Weights of a small sound classifier: arch conformer, activation geglu.
Rows from block 5, named by matrix and row number. Each number is 128 + 32 x the weight over the matrix's rms, rounded and kept within 0 to 255. All counts start at 0. Numbers have three digits each.
# fc2: second MLP down (model.blocks.5.mlp.fc2.weight, 160x320), inputs 240-319
fc2.0:125079154101133099124096110097093155132143128119085126142145092096125130160110149125146084108101143117133078126084166092149166198100163180135103120145130126163196157159163164100094135104087103159154089161155093113097105092104173185093136187
fc2.1:133077160130113138121127085133127077117085161109159207107082154140062103114046133171092121137171135166100125135162154122087182146121102088070131135109156116157098093184091130138071079099075135100126206134141097134177062153159146158107117126
fc2.2:171127159104099181095132091111133122111161149099102061136115128096120129130167118113154147138158159147130123153124160100185106131176073124158217176146135114100149109136149103148169142162124120136137137129094137125066107098064100132124126113
fc2.3:151176131162082159179094119131084134154113135172121107108119104165140085069086102149101148078084135120144155043174095111076143126134099113123091205135084095065133137131074105124128113094123176144156131134173161164117169114090084094134124125
fc2.4:005113132114172090139119154134169106107115066137123141110122120101143089122118094149121143175171179081086119099076133138129040139165155190134138120156099108103147170125121075108126133125090169104088110121108064159098174088156069161144103128
fc2.5:135178079201115138154179132146192160130168109119187140140088165112135143118124115176167108105109143128073115121134172138156151147148089113125181166125101121109115115121079129155160102086108118145149131165167154128165091081127138123152133173
fc2.6:103095085100146112076099162112144154149140123132106154158108124142080132124130094097149113063109118069102142172147120205122183123113130084148141132184096111092154166178121112164109156174086075111111096143156105121083164120103103231147156110
fc2.7:130162106119138117145135124135198143135151131078108120133164127138101151118136145095110134166101179121120147131106145151161117122134094138150087141075135141116118107126096102106125137121154151125124157178136144144131132124163149146122069142
fc2.8:123111118055131140098109114134129104104113170165150120124138154159124177136115144128096099161141147163098171101104098084142094071117128139140114100111142144155149095067165126187130112117147158099176075173129155098173141060120132130109119091
fc2.9:083055101124120133144158161158171138157141131146148155121157125066120115188136150103145181130104039154150121131149142092139089125167118128149148136124143138081078146097123124150165111120167110084108129149137172152085146103186168198135182106
fc2.10:125162116118140172131106107105110111097158160109149115146100111155125139169106103092106127136132155165151107146114110113181074135074116146089149132149108106159111084181185132135148122077093145152128117081098092141108120133138149125120166099
fc2.11:097077168134133088169083147142141162151143155139129133130184151097102143129085098102139152138141092093116195059228149105072174133132166102085164101155159078111165187150148140231126141143134148163142116125199120127105223167164111128190115061
fc2.12:098178154142115147134128117064136102116087131110126118065173107094104106134104156096173088107130162081125114220109134096146137144118149076093119106140134153126117072109077099121087156083158096075141144111055141151147116106101137129156086084
fc2.13:155093154129126110089095142111144135142167159140063171125060113138077077104141143090104091137102157125146106135069155106150138173092100127071126136154148194117094127166085164131094090083132120156153139116115134130108086076142095133148121125
fc2.14:116107112106083142150137119172178128169112121100180135120120090138161151161132084107143131157134170142139132093128125139131181105165088126195149126148130226120141133130136086127119081169079101144119116114165124078189121095158119104102082172
fc2.15:147155119061108148195137106149169085105123089134124134131101154090113190114154141175175121138171135144150179142125089156145140097064115159135113115098101135113166115144114092136169095186139148152105123111119135140130131116136100094086094113
fc2.16:142201108170121112147112192077119124109132148155105188150095172070110093135119079127063134125099167142158126153081077180124170161085190167091101070165179106109140130183111168184111175068144173127160117175116105128147114132162135117075087232
fc2.17:130091178068152089121075153120085152112183130161172126176130093118135139143088133142152126122113130113090153141139111171103175149062148111168121159134092087120075141126108158213161147077142106147170108118150139118141155139085061137150136070
fc2.18:114113135072146121142088116136112161126117122178115120128107092116108114146148143104156110130210200117125174127096098110106120155135135094129120162122117166123096114113135089103111091108173142115083119136098136138192112126102151147132117061
fc2.19:180137129101118138156127062082143100155118103135127148108133127135132133134103116157148191157041163177139108157149149100077101154149090193127203209128172168194100078129154089103114122134163148120138100095140139156141062128163155115116111162
fc2.20:165196133097126147155110106164127100140127156166139133115135108062126131109141130142114144154123162183153100094141114134191159087100113131123101184132145153099152146138122112111131101171125145091164136171105151169142164155092150139166137063
fc2.21:129109155153121123080131106132105156132178165083180142127098134167107117112144152126151107116182138109135162161134189097133136124128118135130131143150165155182122121126158108104077152084129145124130107127139050077158114093091105144138182116
fc2.22:109151111104157122127160149078097140106085092131128115098169090116100105157134108145171075159185194130111044113099080092135087088125098159058143187098126149141181087202170135122096123185121145100112146169076155158156156131102171103120114166
fc2.23:171169114145132105149158142121093103117126149148151123141102098125112129151125147155124122138131142101068142113140070188109125144134210082150147118107103117111148084105121095064110090091143131143124123122110127117129149133089121163116105195
fc2.24:080121168164153127146104139105175115122129139094119170131150165120153143124168126176148126100121067087081134117208174127120180173163135119154126076116163090105155166094103150155181154147160122165201080142136116145093203152117135074109105061
fc2.25:139162103114114098102156103171172166110075119160128115081090146158074106074169099106083161161114133116126122137107170119155090127093101150139147189127124122180146116127160146116082103104185110109128149114150108132167140110165120132154124143
fc2.26:144075127101158132067104111103148189118161077109152112201168124189100106085124129129143128137108133110124143139137135088059120162129136076124146099093123157106152121081132169117144124164115121117091141107164154071145101149121081174122166154
fc2.27:104138186149126154130116121101169126130097080127063165108144140124099129192164146144121176115099077131094217127143131090137177137130104064174087120105090090133154173133153098159201118125160137129124083162127133127137108113119135178108105102
fc2.28:112141062127112104153149148072147108120091145095119192106204147085158132159084163108139107163119110134131165116100171106093160144107174162196150072049169093084096143147115173157126199176093117113167075168165079196104118156138085101124161112
fc2.29:040035106129153111069083092149164126154145065098146068106186159134198134148167059099099200149107094113129139150163153159155126153082183096111133081143156067057212220084124173135191129117083102172167096109142130135045193176189102125160131122
fc2.30:096186093160109154137157220120163150165187147000095201154229204088158155144096070106105229127158015155144117153234162194122171104156172133244204089159164138113234169148099070110176131205078114146147090154140138137064132207203126159204151017
fc2.31:251095129148101158113107086083158111094064152119187087137076086129100127060158136166103103095198130123156138166136122155154098107143132123078107130122180167187100118127124158116108124063134121115082151127071075147171103100149131124148136175
fc2.32:203135113097180145147117126086137176148174098090115145101094102163097115132144130111141104124110153102103121136145083095090158089118096114111093102189085167138089089158127130115105115097071089144085132085098140184151154102119165162113190199
fc2.33:169119104127167153156120149106107170101070121152120151133083160144118080083097147134160156134138141136081166118170159101137165132120074047136061101145114088171117212127140070128099172116171156104115107105104106161148145147122146173144151122
fc2.34:141096154139140109138153098136101162115128087105167077111088099172127083082155146110117068147121176140113161195119165103167155102152084122100164153136089177176092157077141133164124111137151173113123144121144132145121086122071066144102123190
fc2.35:154119120073126132141157104066116140204117131125192133120109137122102102140154133154051070118139113088093208083139107130085189156076146148118123134174084158166078143200148140125138176148148125079090187108103122168151141118124156159125144128
fc2.36:105123090169165127111147117131080160150127166100105142124145131086173094086091120146108130148102130105122109145151184182106152158146094122136148148139109127145125173134097118098112087063150098186139111076102110135128148133116137124148152106
fc2.37:153113118075082143188124082110147151069098163204094155110074157112139119137129178128136121110152151093172181108149094085160122132146090099090123195116103143109118079141118116137100133118097103134069201080050128075177082136088141150042139089
fc2.38:149146163079184099129071113183137124117091078138118084148169065116151175143095151143146138149188146143166169167133151102183122131126114121195171163136128114134095115148134139151110120101122093094108122157185143156114190177161116143108095061
fc2.39:102153180140130138103106086163085144128122135111103127086148086122105129135170179116114067094071184170147104141118151161124155117159125116049148064140114157139072084158121130124079092153119184130127099112078153096175098117085131105141107166
fc2.40:218112167124113202089138134123122104105149172158112099131104141118089066150141126172074098199111113148098159147120139122146112144153180118115149124100156115156074057094095139144100137143190128110156125118106075193162103118116085140167120106
fc2.41:168132131129125156144126126136096140113149128142106153132076091107074163123112156149120157145124150110192095149115074149128044155119101129081139187123141145147103154142074113129094095117186127147151161125125087145113159075150114153138154114
fc2.42:172075201065153112049118084121145096137075122104113128126084136137121105112126203141160116109114177129097083149101141131105139088096137113115117110146103102144080126084127148129084127120176127102129125121096166106233200051101133077157129095
fc2.43:177141163123130177123106156136100124086135138149167101184097146170128102178146116108170110120084177143098113151138159055066142159170137066119107096202099157129123098082126164133134159082123131094141153126079116119176138153092087107141099152
fc2.44:158155166128101153178162127145125122126171159131113147153152124085110099094104167144134106126087158092107141125148132058085146124157109102104166170108150157171062103119110156123107111194123123075148135155092191164207154113110150074100133063
fc2.45:107082070141119164135157170122134150161140126106128172134111132176185081156161140174168180111130145085119191132194150220113113126066160063170082121129152063102177189174107127173134102141130108155129103140138079151094164202079136122107147032
fc2.46:101161074129124148098101123107104150104088142164120115133131156150187164131157128120136108166149141148132144117139155127111146139127126061113173128075124116089114150113097129106118119117163091118143151158110127143146072121147113119159184129
fc2.47:157143175157106138122106034102145209117120128116136106104052156167098149170071168069128135165034128171092155102052160099123084139074157087140136054136132097179142070070066122179090083110144135169165137116109089148129085087164100150127136149
fc2.48:136104142140144122128071135133105080134155137103091172168168152162171172133159082099141159167175086094133069147125157140155126144165198139134121099075064128125130148118176144090155172136154159141109105095121139138116129135122157146113115227
fc2.49:092120117145120101114127103128090133109138108133135130120117146132113141153091065189074161165137093127118117165110133190168087118107165063184138142121141114106253110135163133130220135173103108111171144113117124113068136199149108094124130164
fc2.50:114125129151147192095077146106125134192134161194080116138157136124097182145110104119133131098112096110106189105112102102090172108177130130148205120139134164161137174128162114144153115141116139133134153135144110133109157143138105096146098130
fc2.51:115087126161174105132121138127110111126067111177125050110051108063106100121160097127069109112142130095121099168054107157184145115084177108099171148060080082118133104165135153115146111054116137121173120139131101089146072088137153152131179223
fc2.52:107079142112154175078150111096139071116141118119070157098114124129201134156115119083151107117128128124129183151098122116098139160116146097045089183175085092103150158107134116103149153063111135155066134126101140134071109097091189094120123150
fc2.53:075094074123171076119104068149098087168075140144047155137165142152202102184097110107129108089094128113183108155110125153079085142132121096156058101093094061153169138130110113108165145182119122132125124166169128131084154136165098123128132109
fc2.54:137100123142196163112101132130127153139166149121085141096079085155147130079093135116143116123109156078108177117110115157129164155078088134113170114159124154101043140163146082157097100160098157145156100135109131113146150127115123089101114130
fc2.55:119127127104130176121146070156122124098141106161143125142146115108140112047178093160196130112152183121091161121142147077124146111099108119111111133149151139135083152132127115096105089076178132129131150153139127160137111117104094109161115122
fc2.56:173188118149119148123107086140115153156104179159160124139134167142142135138108119143141141126130208182124128112118090157153092194113111111139144088143085141135154079141133071117140137106127143136135122163157095127113135138134168146133116107
fc2.57:161131134189142153138121143146075120120096119127153106151129125170118144048165061151095173162190197146131091126108148100138068197163108155069124098088149162108142082083088117121117112087104162072121158119137117184176131044134113150128061147
fc2.58:132105169142071081130151146136081110089117116141121126137093086105077156125186125092142130129129167183177020108080108118126154164131127169102114112152106102222065029132159111089083125097160136095136132119059116171125078103086147139128190164
fc2.59:119113138151098125082135130134143124177095151181142150130130164098114174051119184121184126129168147131077098139122150145140139109140194128143103141149147167185133082114072108192150096146100140157127150144138142112128164153101089080115112105
fc2.60:103063027074233071129061182105063123107119104116045249127156196105210091130043129154195253085071056129121186128225115200118228107131202104158149123188143113060206220071132140195131175203115156142187126136154181085020183165115064185125180124
fc2.61:099189121092138132168094101114076127119124090059122141126157093118186165101113072124158097140156171080091119145133213169122151126120171115151143138111091115078159173102099124167099155168052079105119192116181049163097228229144157110153118057
fc2.62:101166079147133168127128056103135106133096130166177122143116121137160119150097146104087125090109080159152091126141138100107128169109123117105134182070144110107173133115147157102134099124115080133103147131120165197147129128158139157132111130
fc2.63:094073149094139123167145134124080141144130108141107161153176165154099119126134154198120127116132139120109170088119136116137156030123141148060132104114171130179115103109123151109105191129132135115126136123144135143119162143142120090174163131
fc2.64:113092106123170112137169171128079155160125118086161163081149122166107153135089116136135146169134158096096102130085116162136136103111116123123124168113112128096146131104107158094133161140085129131150092125123133122155111141128091174184111143
fc2.65:085133120184175156115136125124141157162103117135131148071082130109114118084161159146172196124117077131133139111157146110174153102156087174150112128156151129135117101106129152110137106119149112142128121101121121121131157157077144081178139102
fc2.66:177175142089131144127124145148138162127155108143114041133155140153072135160153111129079092121161149115102123099131152151129131128150073145117147138089118133172136175156126166145125150093120119134121130107104159131127084071131133099139142131
fc2.67:119167112190150130177125157117201150124123112111140105101085089102109142137163187181143109149138178122137089160077138186147038134116116148105180122073078141124145090133097104138091058033146132112118096119151126163125081111162066163073171173
fc2.68:198089136077144185122145145169135133137165099115167092124098105167100089082191078121109141163155147089106120128135140110138119089162118133165180135017115159155106139109124101150121108074135158151163135087110108125149148122099111126121077154
fc2.69:114085160135146153122104084111154129137145169095110105108107171092056126112152123136056108082117094173164069136132082160128095138141119116169127209066086127096170120136123087104106116152133139141138146141153114114132157139152154147115129092
fc2.70:186174185094124158143102091149190138153064106127198115145089076092046128117158203162177025151125184145086152130115170096172056088111068179045191164104110167175082100158149105147014110110135136088128144144059126146168109063122114104127099103
fc2.71:132168101156106130126115132143131131215093117115164192094111122145143089043098119083117118130115146132112162135119140110134168118144115091134108107189073155120132137142084165096137102135101178165098118093101122098155076149090110109098101140
fc2.72:106125162151087107159158133130107078179112117108107153155150131080110082106156118133121110136137145105153111120131134171187131077164112141134173147180177188126165149133137143123140139129181124149093124195134113145085146125088100112141090181
fc2.73:109105069116130145125136154057113106137136058111064143123131153130133096111128198079128087102173128059079098139174125151119141114106103063137120100153141094061164181121151136155174143130107153141148162143095081129087156156178102156115109149
fc2.74:122119152140140118123131096146148151070167129122134115146161110192131153116122153089073119120163122136121063165167106153149101122104121145137146130108133175093131124092123032106140125166055128121143153152130155088154160126100151113109163042
fc2.75:179149115143083119137109138065167108089103133158128166108139155152147150113166151107110169104138113126097202213175121151169169152163195153138127096185131112158123126160145123170185098130165079127126092079162064143128125161121113108099126065
fc2.76:058148098137109164115084169144119121157130176172158152162124111114144101164118098119124166135136110119114077124144130093100095181098135139127136182128139074120145112133156111207134148139128147147098138110112136110132151139067146128168112114
fc2.77:105111145102103167141240145144116132144094100140102099131064137083141085141143172116139140142165151126119057184165121122112057105164101102087148119139107164159088077111173084115091118001185111048109070105111179118125042139117131147077099139
fc2.78:115141180107129131147090104146094135112083123171159082169119098135104112113145104142123141154153140126099171151152091094189097097168101149157128159140141081095151094116105151119122110153097151130120146155123141139184101120156112115147079169
fc2.79:163095123105195152112167163115104143140184155132113137126057196139162095145078183068127085088133148067100119140106116156102154112091114119127146145165081158089104146131107167119081188091145076109079159130099116102101094108131181121147128125
fc2.80:135106116097160129102143129132081139124169152054104083162131148138129118149113091112167145095133134142151149160131154196105198075129175109150132074165096149151134188097118132173103123098191151140143086113158104077131127109129133171149139143
fc2.81:131124101107117096141161126120162102150124110136086167103131166130090113180109103112162123160106104103080105159056127196188153149135183124112100129115133153144140179126108157072126111190092117140142109112140103140102084143178151149102158126
fc2.82:153140148129109115175126132107106183117146081147133103121118141122155095107134180148123095143131145125136104116129063145108148128094091255101081199191157173178096123171148070074108117104128131105066178119098106100184096108145135099142146129
fc2.83:064086064185141063096156153145137175186109130080151183116154179178194126157111066187185140167103088098053108161121096172135146156089158103183191092143124099055180139141163107129134142136075104144124107164176142076076129171146138203130134117
fc2.84:047095134126123109144168168100088109174106099157083104069144131102162112103150154122092157130113080082100102158195046190140179137143108155217105110135106144091145159169177164143158145175132144104109135112109152051120169161111159111153128099
fc2.85:150106110151146118139215145161143136125142087172129128072149120132131141140176147178102141100061123111148135099081119123152121153143095130110115162113160229135077119136133099074106073122120128138120148167170107107166124155150134131136105094
fc2.86:110115122173119128127203140142101148133120154071112152117074077132094124188156147102070076154125144173140091108148101131083150057113182096133096116159115134096203107176116071119095125018143101215130129113093090139134088126131123146132151221
fc2.87:170180148130121104178157142121153064103174188112141114117153055116089186106118119123129096120118169138130134073110071128114083153076107148119131110093137164198095115183184120137151122136097096159126163128145139108181169122123144148140087141
fc2.88:129130102143080134157120205039143137101133082133122132055176138089122123151140105170159142111069115102110136053159114143138173160084130144138146179112154150141164073133136158094184221146116136084142125139139102168085168183152117136142117059
fc2.89:091091140147160082095090168137132149132132097055113148213196107167087126181168095136161147130113096152112104185086106103124126148146096127153073089107092161087139100140166159175105126127138150156151167151134138115127057142110110156120118129
fc2.90:148153148105147140114127115135163119096143077157154165112109129128116148142132176102149123098105127132109125143161116190131119138114104164169177132134116150084088114100123138157140121133132165153145162089146142122180133103142140108132127143
fc2.91:132128177150099125164104154131130098142088130136186104154133143096093104067086166125110083132148077089137148162130157114115109113114082155147060167128141128101138133144137173111119161065145109103146136104103083203099136134062181077131136051
fc2.92:072203074116146089114181162148132180098116138096115110151131168124112145127049135109131157127151109115100108116143114189128108129133132145174169100160119140129143111139107083107223135148162171129071141140124153071103115141134082155089170093
fc2.93:069063125090147103132111123090127119122133129159128136153121103139093115181067128113101093140099148095102102057134124122086156131149162106159071114132176113184125123167150156132151165148088094151084098119153134129084105174179103134151102163
fc2.94:115138073124123139084148107186133143172068095091126098125187068106136071127124172136111108154159153138106103118147158101115129114130129124057150153067132125145088164088115115111106102094171126091135158095106120147151098121116135104120088160
fc2.95:160141163060133123109161110117118181128150176123141116143132092158096102096179146094131086128115173197131069102145094113092126103138093114050145177099127144175128110170081179134054121000083096107100097144111106119188116072077101175141112166
fc2.96:153172150105080156055176151106111115177132106178150116076216127178113107121144166097141113134132114119107161149147196080149095097103102141153118158143120157155123130133109061090107149168150173121115106141140135129165121129083119155138087110
fc2.97:161147168119155129104153141143177114141152122168142137080044130190139062106196167145067118107094114138151123061145127125182132112145098107160141123078076144160129161129151098107120112157145121121158130094119107200154105056112137180119107164
fc2.98:105151127193134098126115178151144137153104107139080129112178100095169105165162093150147199134175064103133213090178120168142169126141162137167093128163112100066187139155085245144140139102148105122138095142133117160084149160158181046184077124
fc2.99:120146160104128131164104087122120128158143171155155154123150162155100169132124156156162142138178201080123124114097140096140146083115117148166119133108180125115116142139142115150145141136129113104112137128131139106104148126101093100156107108
fc2.100:119164118087142077156166164148142182138182104145136123144131147142135130105134187159094140150111119105168106110127205154130144108154112184159152132102131113114169161142139060093096105150118125123139083117106128187161081091181177074117143098
fc2.101:069079145121180153087085155116102151109112126119144162083124167167173132164163124084091122135103083101110156115148133143091153145110178120082068107147122130088127138144115163118082163132140084128140059089171060074019111132148091183135172166
fc2.102:178120161155146115188100099092132146130127104105102121128098156139134090074113085129164166147147141170177127146130193085146069146137135162127134120097113125131080144135090128110135109067105138106108160152068106110125111147146107106120114073
fc2.103:076127165121098126153138118178123162166168108105079139151080096122096128106137129091113160164100155148154163146137111140110117133151142112118123096175141133162084123132139127134125146137117179113095168076084162121087095109099126119131106113
fc2.104:134103108193069171148130196111150096120161099068204127110178131120138114135090154120131061140132097126105118153062123140161119175127155112155152073104160097135140172173112127132143126092059104159137141097146132110139075094118149098122124213
fc2.105:067112095120119033139112160158074149105198095063143128131165159104163147148074060106120198135083081111153153116139134191122167088140173109145092082132091092083189149125140142124193166164099096136124115159161125111098146199186130137156166073
fc2.106:153083120077170110060128146149145169164136136081111127152175143157173112135120077121138147143081114081127144162092136172152145111070143076186092098124142098101189151092091118156124152060156138114090157114115171144049126156141184114152149166
fc2.107:086186098172181147182228199117159079122116096142075106115197103181174120149116118215140171164146139111183066102100144162136185138132147176138149169056141146050131180151114139130134135164089204149159119222242136131086109127152128089091091138
fc2.108:164058153129076090138143152141121166082157130115153102071134110106091092074128131130087135155083121161138154156156129075187176144081112122155104152110136134155100118101145142136147115111134141166152126139099148139161090131138170061118081116
fc2.109:185172162115128125089083108167139147147106138103146143153114130130075172124150127141142158120148100144144100105111108131109066119143140174166098139107118131187087101150166096127062076120129147091071118147182121141212142145117080152139082117
fc2.110:132195075082172149098157152165120193153111142090104113077097160227109081166104126139226108124118115095079107189139103169115145097117192109119125118139082129225099164072090071125147119116171108146177075181119177098144060093140106141137135156
fc2.111:129117124138105127151161134107118148168125128102137085134095151156089140134109126094114126135156180100077112091089149121127128129138178155066090178124159117116104174080072165162139128136112156058094143177141091124106033168173097069142133151
fc2.112:133175080135110111116111185071162113125146165147078109152185180113151096134153087070153206074088074092110160100179124164162138187155110148167132088151147081101135187165147178164182159166078103155112085178154156088102140141155177087149108088
fc2.113:118151105126106136106198153120138103147189123097141085166162113160160088151111091119108182106119150141172140111124104127162129166152156133155147094113161071081171131184142087060210084195108116118158097154136121179034145163134138116119177130
fc2.114:156126151147103142140164138142145128129121092094160115146106143135063132098156172191138137105129063150113127134146134075125066128152057140135117131071086151118140134123144148173171156139116124120152117148141143201168189116086104123189128085
fc2.115:117139057136112096125111108143158143087130179081182106156138144112170116177085080117109120143144129054051115121193160182140157177144131110154112118167119114082158157119009077145124162125113120157116132134156146160092148183137160174135074077
fc2.116:091144090182068112168167114156156150090140100082110128138148147147132166162108115108109146136139140141136165152093093129138158145160135129133150149116134152102124126144144112169149105137093052143145172135090167119094093145145186101109149093
fc2.117:137129196146139170117119081134153128154176208157134111113047136150012117105152174160110125183149106167123129130136051083083139121101115121166123171165136146164131128161100115108107157121159132106129195105148132115184127076091159108156068092
fc2.118:109161109122093127211120148121149107090131153125156113090179178100130137148113090090170161101122121055094081101116155107145184181084134143162136107093149133134137133120106211120151192128124173167117109168132163107108180160143128110138152089
fc2.119:041091084141205078124086157113146118157132142048139163137123184135213124191063076092123197130111076063147109148127196128086111125173194095103080053155118071086179187105096172123153150134125134166139110141147088147093078182184111133136154193
fc2.120:069079080141157065128153162120131142091121142117073204106159156129155096172138117164118162121117108067103143152138121207133127184133153167178134110165120154131155186151101149141202144153146115194122097160112066105044198163130144182160161098
fc2.121:114138131127069137179117131134094154141106091185143088156048055122091102150160144089217033136119198141114157098064145074144109129149090083110130136152164093166099104164143170141045095071119171121096066156049119077096084079068089138104071133
fc2.122:142109101146112135108154075143119156134174126114099115132081147096101194180100193127140127138106160161174104176040099098163072127097180095095150109132171104139123078136151146097118112139124135120171108114113136088128089057134153110122147158
fc2.123:144129111121085168121132139136091108127142142115090137161082113077130127137085149093116118154125103115123100125132156168123156103065108109108129115051172128139167132077098106143083142144077128173128129112180057128137061153104147095126107220
fc2.124:102132094097167143119140117112080092104057098105109132072112127129153105176071099117077055181148103140112077127056173091135091135162115116096146123138111185140116149158108157114159152095119120129123082187123171081122157084189104165143141161
fc2.125:080162132146143116136165082116102150136082099208053090131113151172143124200149090108097137070111151144082099119081122099118193143108141086063140127142182115122141125141163180134105123066176186123142084112140107059097050137196116163110148127
fc2.126:130061133142174067114146153121098120089096089121157127115223142240169117101174122164154147143123062130105095158082130117103238171145090112190126156136106109174114181153117163170167128254098180157142153087162119143092088099213126184112189129
fc2.127:152065136088144123159194053157109107102099106098103079097033143147141120076134121143111045152133144132181113106095129090154091137104077158040105144100142109166123090105123171108102157065130086187147157097130154143161049089149158101132121205
fc2.128:154132158137134080112156172146125141125100079117109149120078187122168111152113091138130132161086068088146106117093108129109140140088162069071074108159061116126152189174126120159157122036133124140167105134178098116055073106173104113143138209
fc2.129:107118125163087150150112074127138150063097178153146084061122126074120119107174147150063101192160058160077083128183122112127111112158070132126130106059150161111131101123164146078156114098097151131108191189136109215129141140155197122158079072
fc2.130:164133177118150130133111168171134134118248153141185103171205164038115171121104066141145112076117094069120147156215122160126169074102144159217127112152145115058068147170127058169161165141093075177149154158155144120101139183138158120181108132
fc2.131:166100123169095087139131147096089122127127183102169147151080118113154101173133162086101048159120169127132133147047199094146099072087113106089118125137126102137098093124085128127056163094130166140118132087090171112146070073171093200100150190
fc2.132:099113103166162129167097168134152170166136089110149054215212152101147178166133140168170203129093137115073159117142128195082152145148156163166143132094166150089189116099148060142148130159163109199148134115173097109100154158135148128153125077
fc2.133:086174144121142152147131106072157148101182128136105121112200164132137094141085121145094114116090146180126140152144155147113136144124207120160109083122109078098127067145116099112153153166082105090088188100082169105108184179146138150113143041
fc2.134:137105130141157094147191138099107116093163120086082120130128118129160185176129164071113099076103113136097130121151072116109176134129181159103103108175130141141169129102108166150155105120154098129107166176128180073137139112170084146141170148
fc2.135:195132143108114212180107101193138133139151139152112153101115097115135111055142187150083126132153157156148145110097102073093095100057102165075175201058114178163132099143118125108126174090150145071099166155105131114153164140124142149134071125
fc2.136:059076090183150078106104133121127153161132142084096119098199187185167103112137118124136154155128095138132089161171123183123156137109158092140121082128117073098149165101115115167157130170105124166142120086134134116101151221151125108157104088
fc2.137:115115100151123117156133098187098147050128151133158138133144159107138148138117111155092122095124106126139201106097134181141115183114113120135105130169160075111152125098150107117126135155143119181155132160114079154086161180160139103136195119
fc2.138:166111212117155146129176059105158172155084089168119112144152108137110127084079165125133159102111212145188149156109144085082155117116114169101056088123075131139099127080116183137039084048124156113092156078154073074209068065071091099143164123
fc2.139:103122094136167130123112109134130134126078117056165117137106117126115127124148141065112156063117062172109106102136112152143155100176154101167104073149150092116158117119123139135164142147038161126114151114145124174135136119156158090078118195
fc2.140:122159140074165192155050103103129118146089130126055140119123103128103127127168155116134074116153187101145125115112138110086134123147115117095120162126163149182108115145127096128046133130098083078139133158117139126130153123105127092148110104
fc2.141:084164107157163157115155139122170122153108103114153088116124159172148139119127137092066172130140123159116139109122127174150101155114153152138140074108110107100153159133093122121099177149113166148155110132114122196114099166130145148182164116
fc2.142:138124126128091084124118122105081118130160157154120106125075162123118138078111143157134133161128150100112126121145130096118143135194115137169121129182165136180151109145122085084118125130140149137151134170103130102081197193153158167131176087
fc2.143:156106130104196171099077130120099117117159142156192120119110079169133117096150123096117131077083110134114169102122119067135142118150108107152162099109111087057088122090143030146145135179136113124098140042134154149128189087075090109135119046
fc2.144:093094138097111145116133142159127178128120150134112178156125100140162103087080135154155136167135183122186202138121159125069154117117122142114136093165114120145097168123125164128081165056108089136139098104073164056204079104117093093147164136
fc2.145:115101162139148176103134054134082105151101142108126085101141133104114116144156106124132145126119172152110170129138117128119165168068077115127107151169099135103089125122124125172091081137089106174105113126089092112099162133158083130122132053
fc2.146:094095119167128113143159170184149148137068079158134121091148124123158170191176125077136102094111132135091141184166094123130142099117116120136122153094194118130102181166125085185153047153165106164163154135174168172144225157119118143120148079
fc2.147:146140162048138139140089110125121169103127130204098153146071135122087086128114189167119094137143102149110150142116155118103094138109130131101108187182119207144109131158103080132106143071100143076129183167098120173164104078077167105141107140
fc2.148:140169138112120152132057135143148124108105163135197183070133166142139148130143204095119163114175087111155135147095166156160117163155112145124149146130093142109126139138164133128134069173170123104103132079138126052154129169171100166186105171
fc2.149:108139151188130130120113166148142132121122132096165140094114107177186115172144099080195137189128152116142101122074136119125124156094133134089122134118084072102138135153113193156127139135162119119114129105111146085105186159117108132129119138
fc2.150:193143187048118180140104000080085138131133184175119053144076037158037161093129173177186051166148185216171150108057079074172093107203060151061146142043163144213003059122157116066135121152153102079110131075103098151154114035057108159139057081
fc2.151:104103094126060139130131155160156093147072097139093134114175132099132166126131072078137123150144153120120123096135148158144159149092191120111105139097192077117152120190143126117176137183096121134123164126150081139097177151172091118096140096
fc2.152:039093150149107090130168111156164097074123086139110055130093151115116113156079134205126138137149124112100139127094062150183064170151155128097170052072143175025092114140156111166167148156111176158230142129163172145111073135091191137047102133
fc2.153:107149066127091170189114092164166065105136109151169140126122175082111141098182099130049146209144150152182143098181144146125128184129098078151146135068140105131134119118149080080144158140104179136130092128099107120151126132140110112115074096
fc2.154:193108200182118156179137126131124142096151148192131097119071064100060165079143208086063059150145185138138109119201081066131101081056059164054113125100108195163074102156097130106027088124111111106099157101133108177170081058114163080083078089
fc2.155:097115106163150126143146132137124082147131104091115171104228134112130143113155129168152121133131129140129116122119169122159145142097138136110143141123100150124175150092108097103120123124151117117123150201131115138082133144169107077131118108
fc2.156:166135111154133096165118142146108131083212164138115129099133151123088181113108090099192135159144111140166152125171113116138099130149108118145141149121161116169129085103130141123186125117125131131113123113177095098181172194172146110087143135
fc2.157:097159141158144141153092150107171091116137166164092101159184110155124087102115145208168101111054086105130147143180124173136106143115186198142186172091144154092177123083141130090142139178062031066156135140121125138094188183106134137144159047
fc2.158:103138168117104072160137094160118177088132146163175143135126139144189090116051150115094127121137164131130120168100057165149081150157136083158082092152156091108090109092125107124116122154154098107116161097080146132125191084136173116154152131
fc2.159:096143132097172148142145106108094165116154166126141144118203141112164182161178132116116165145109029112112059125144143164123118089161130143172113120149140109116151074148127111188193106142121137139183151149128141178105163155154164081095169060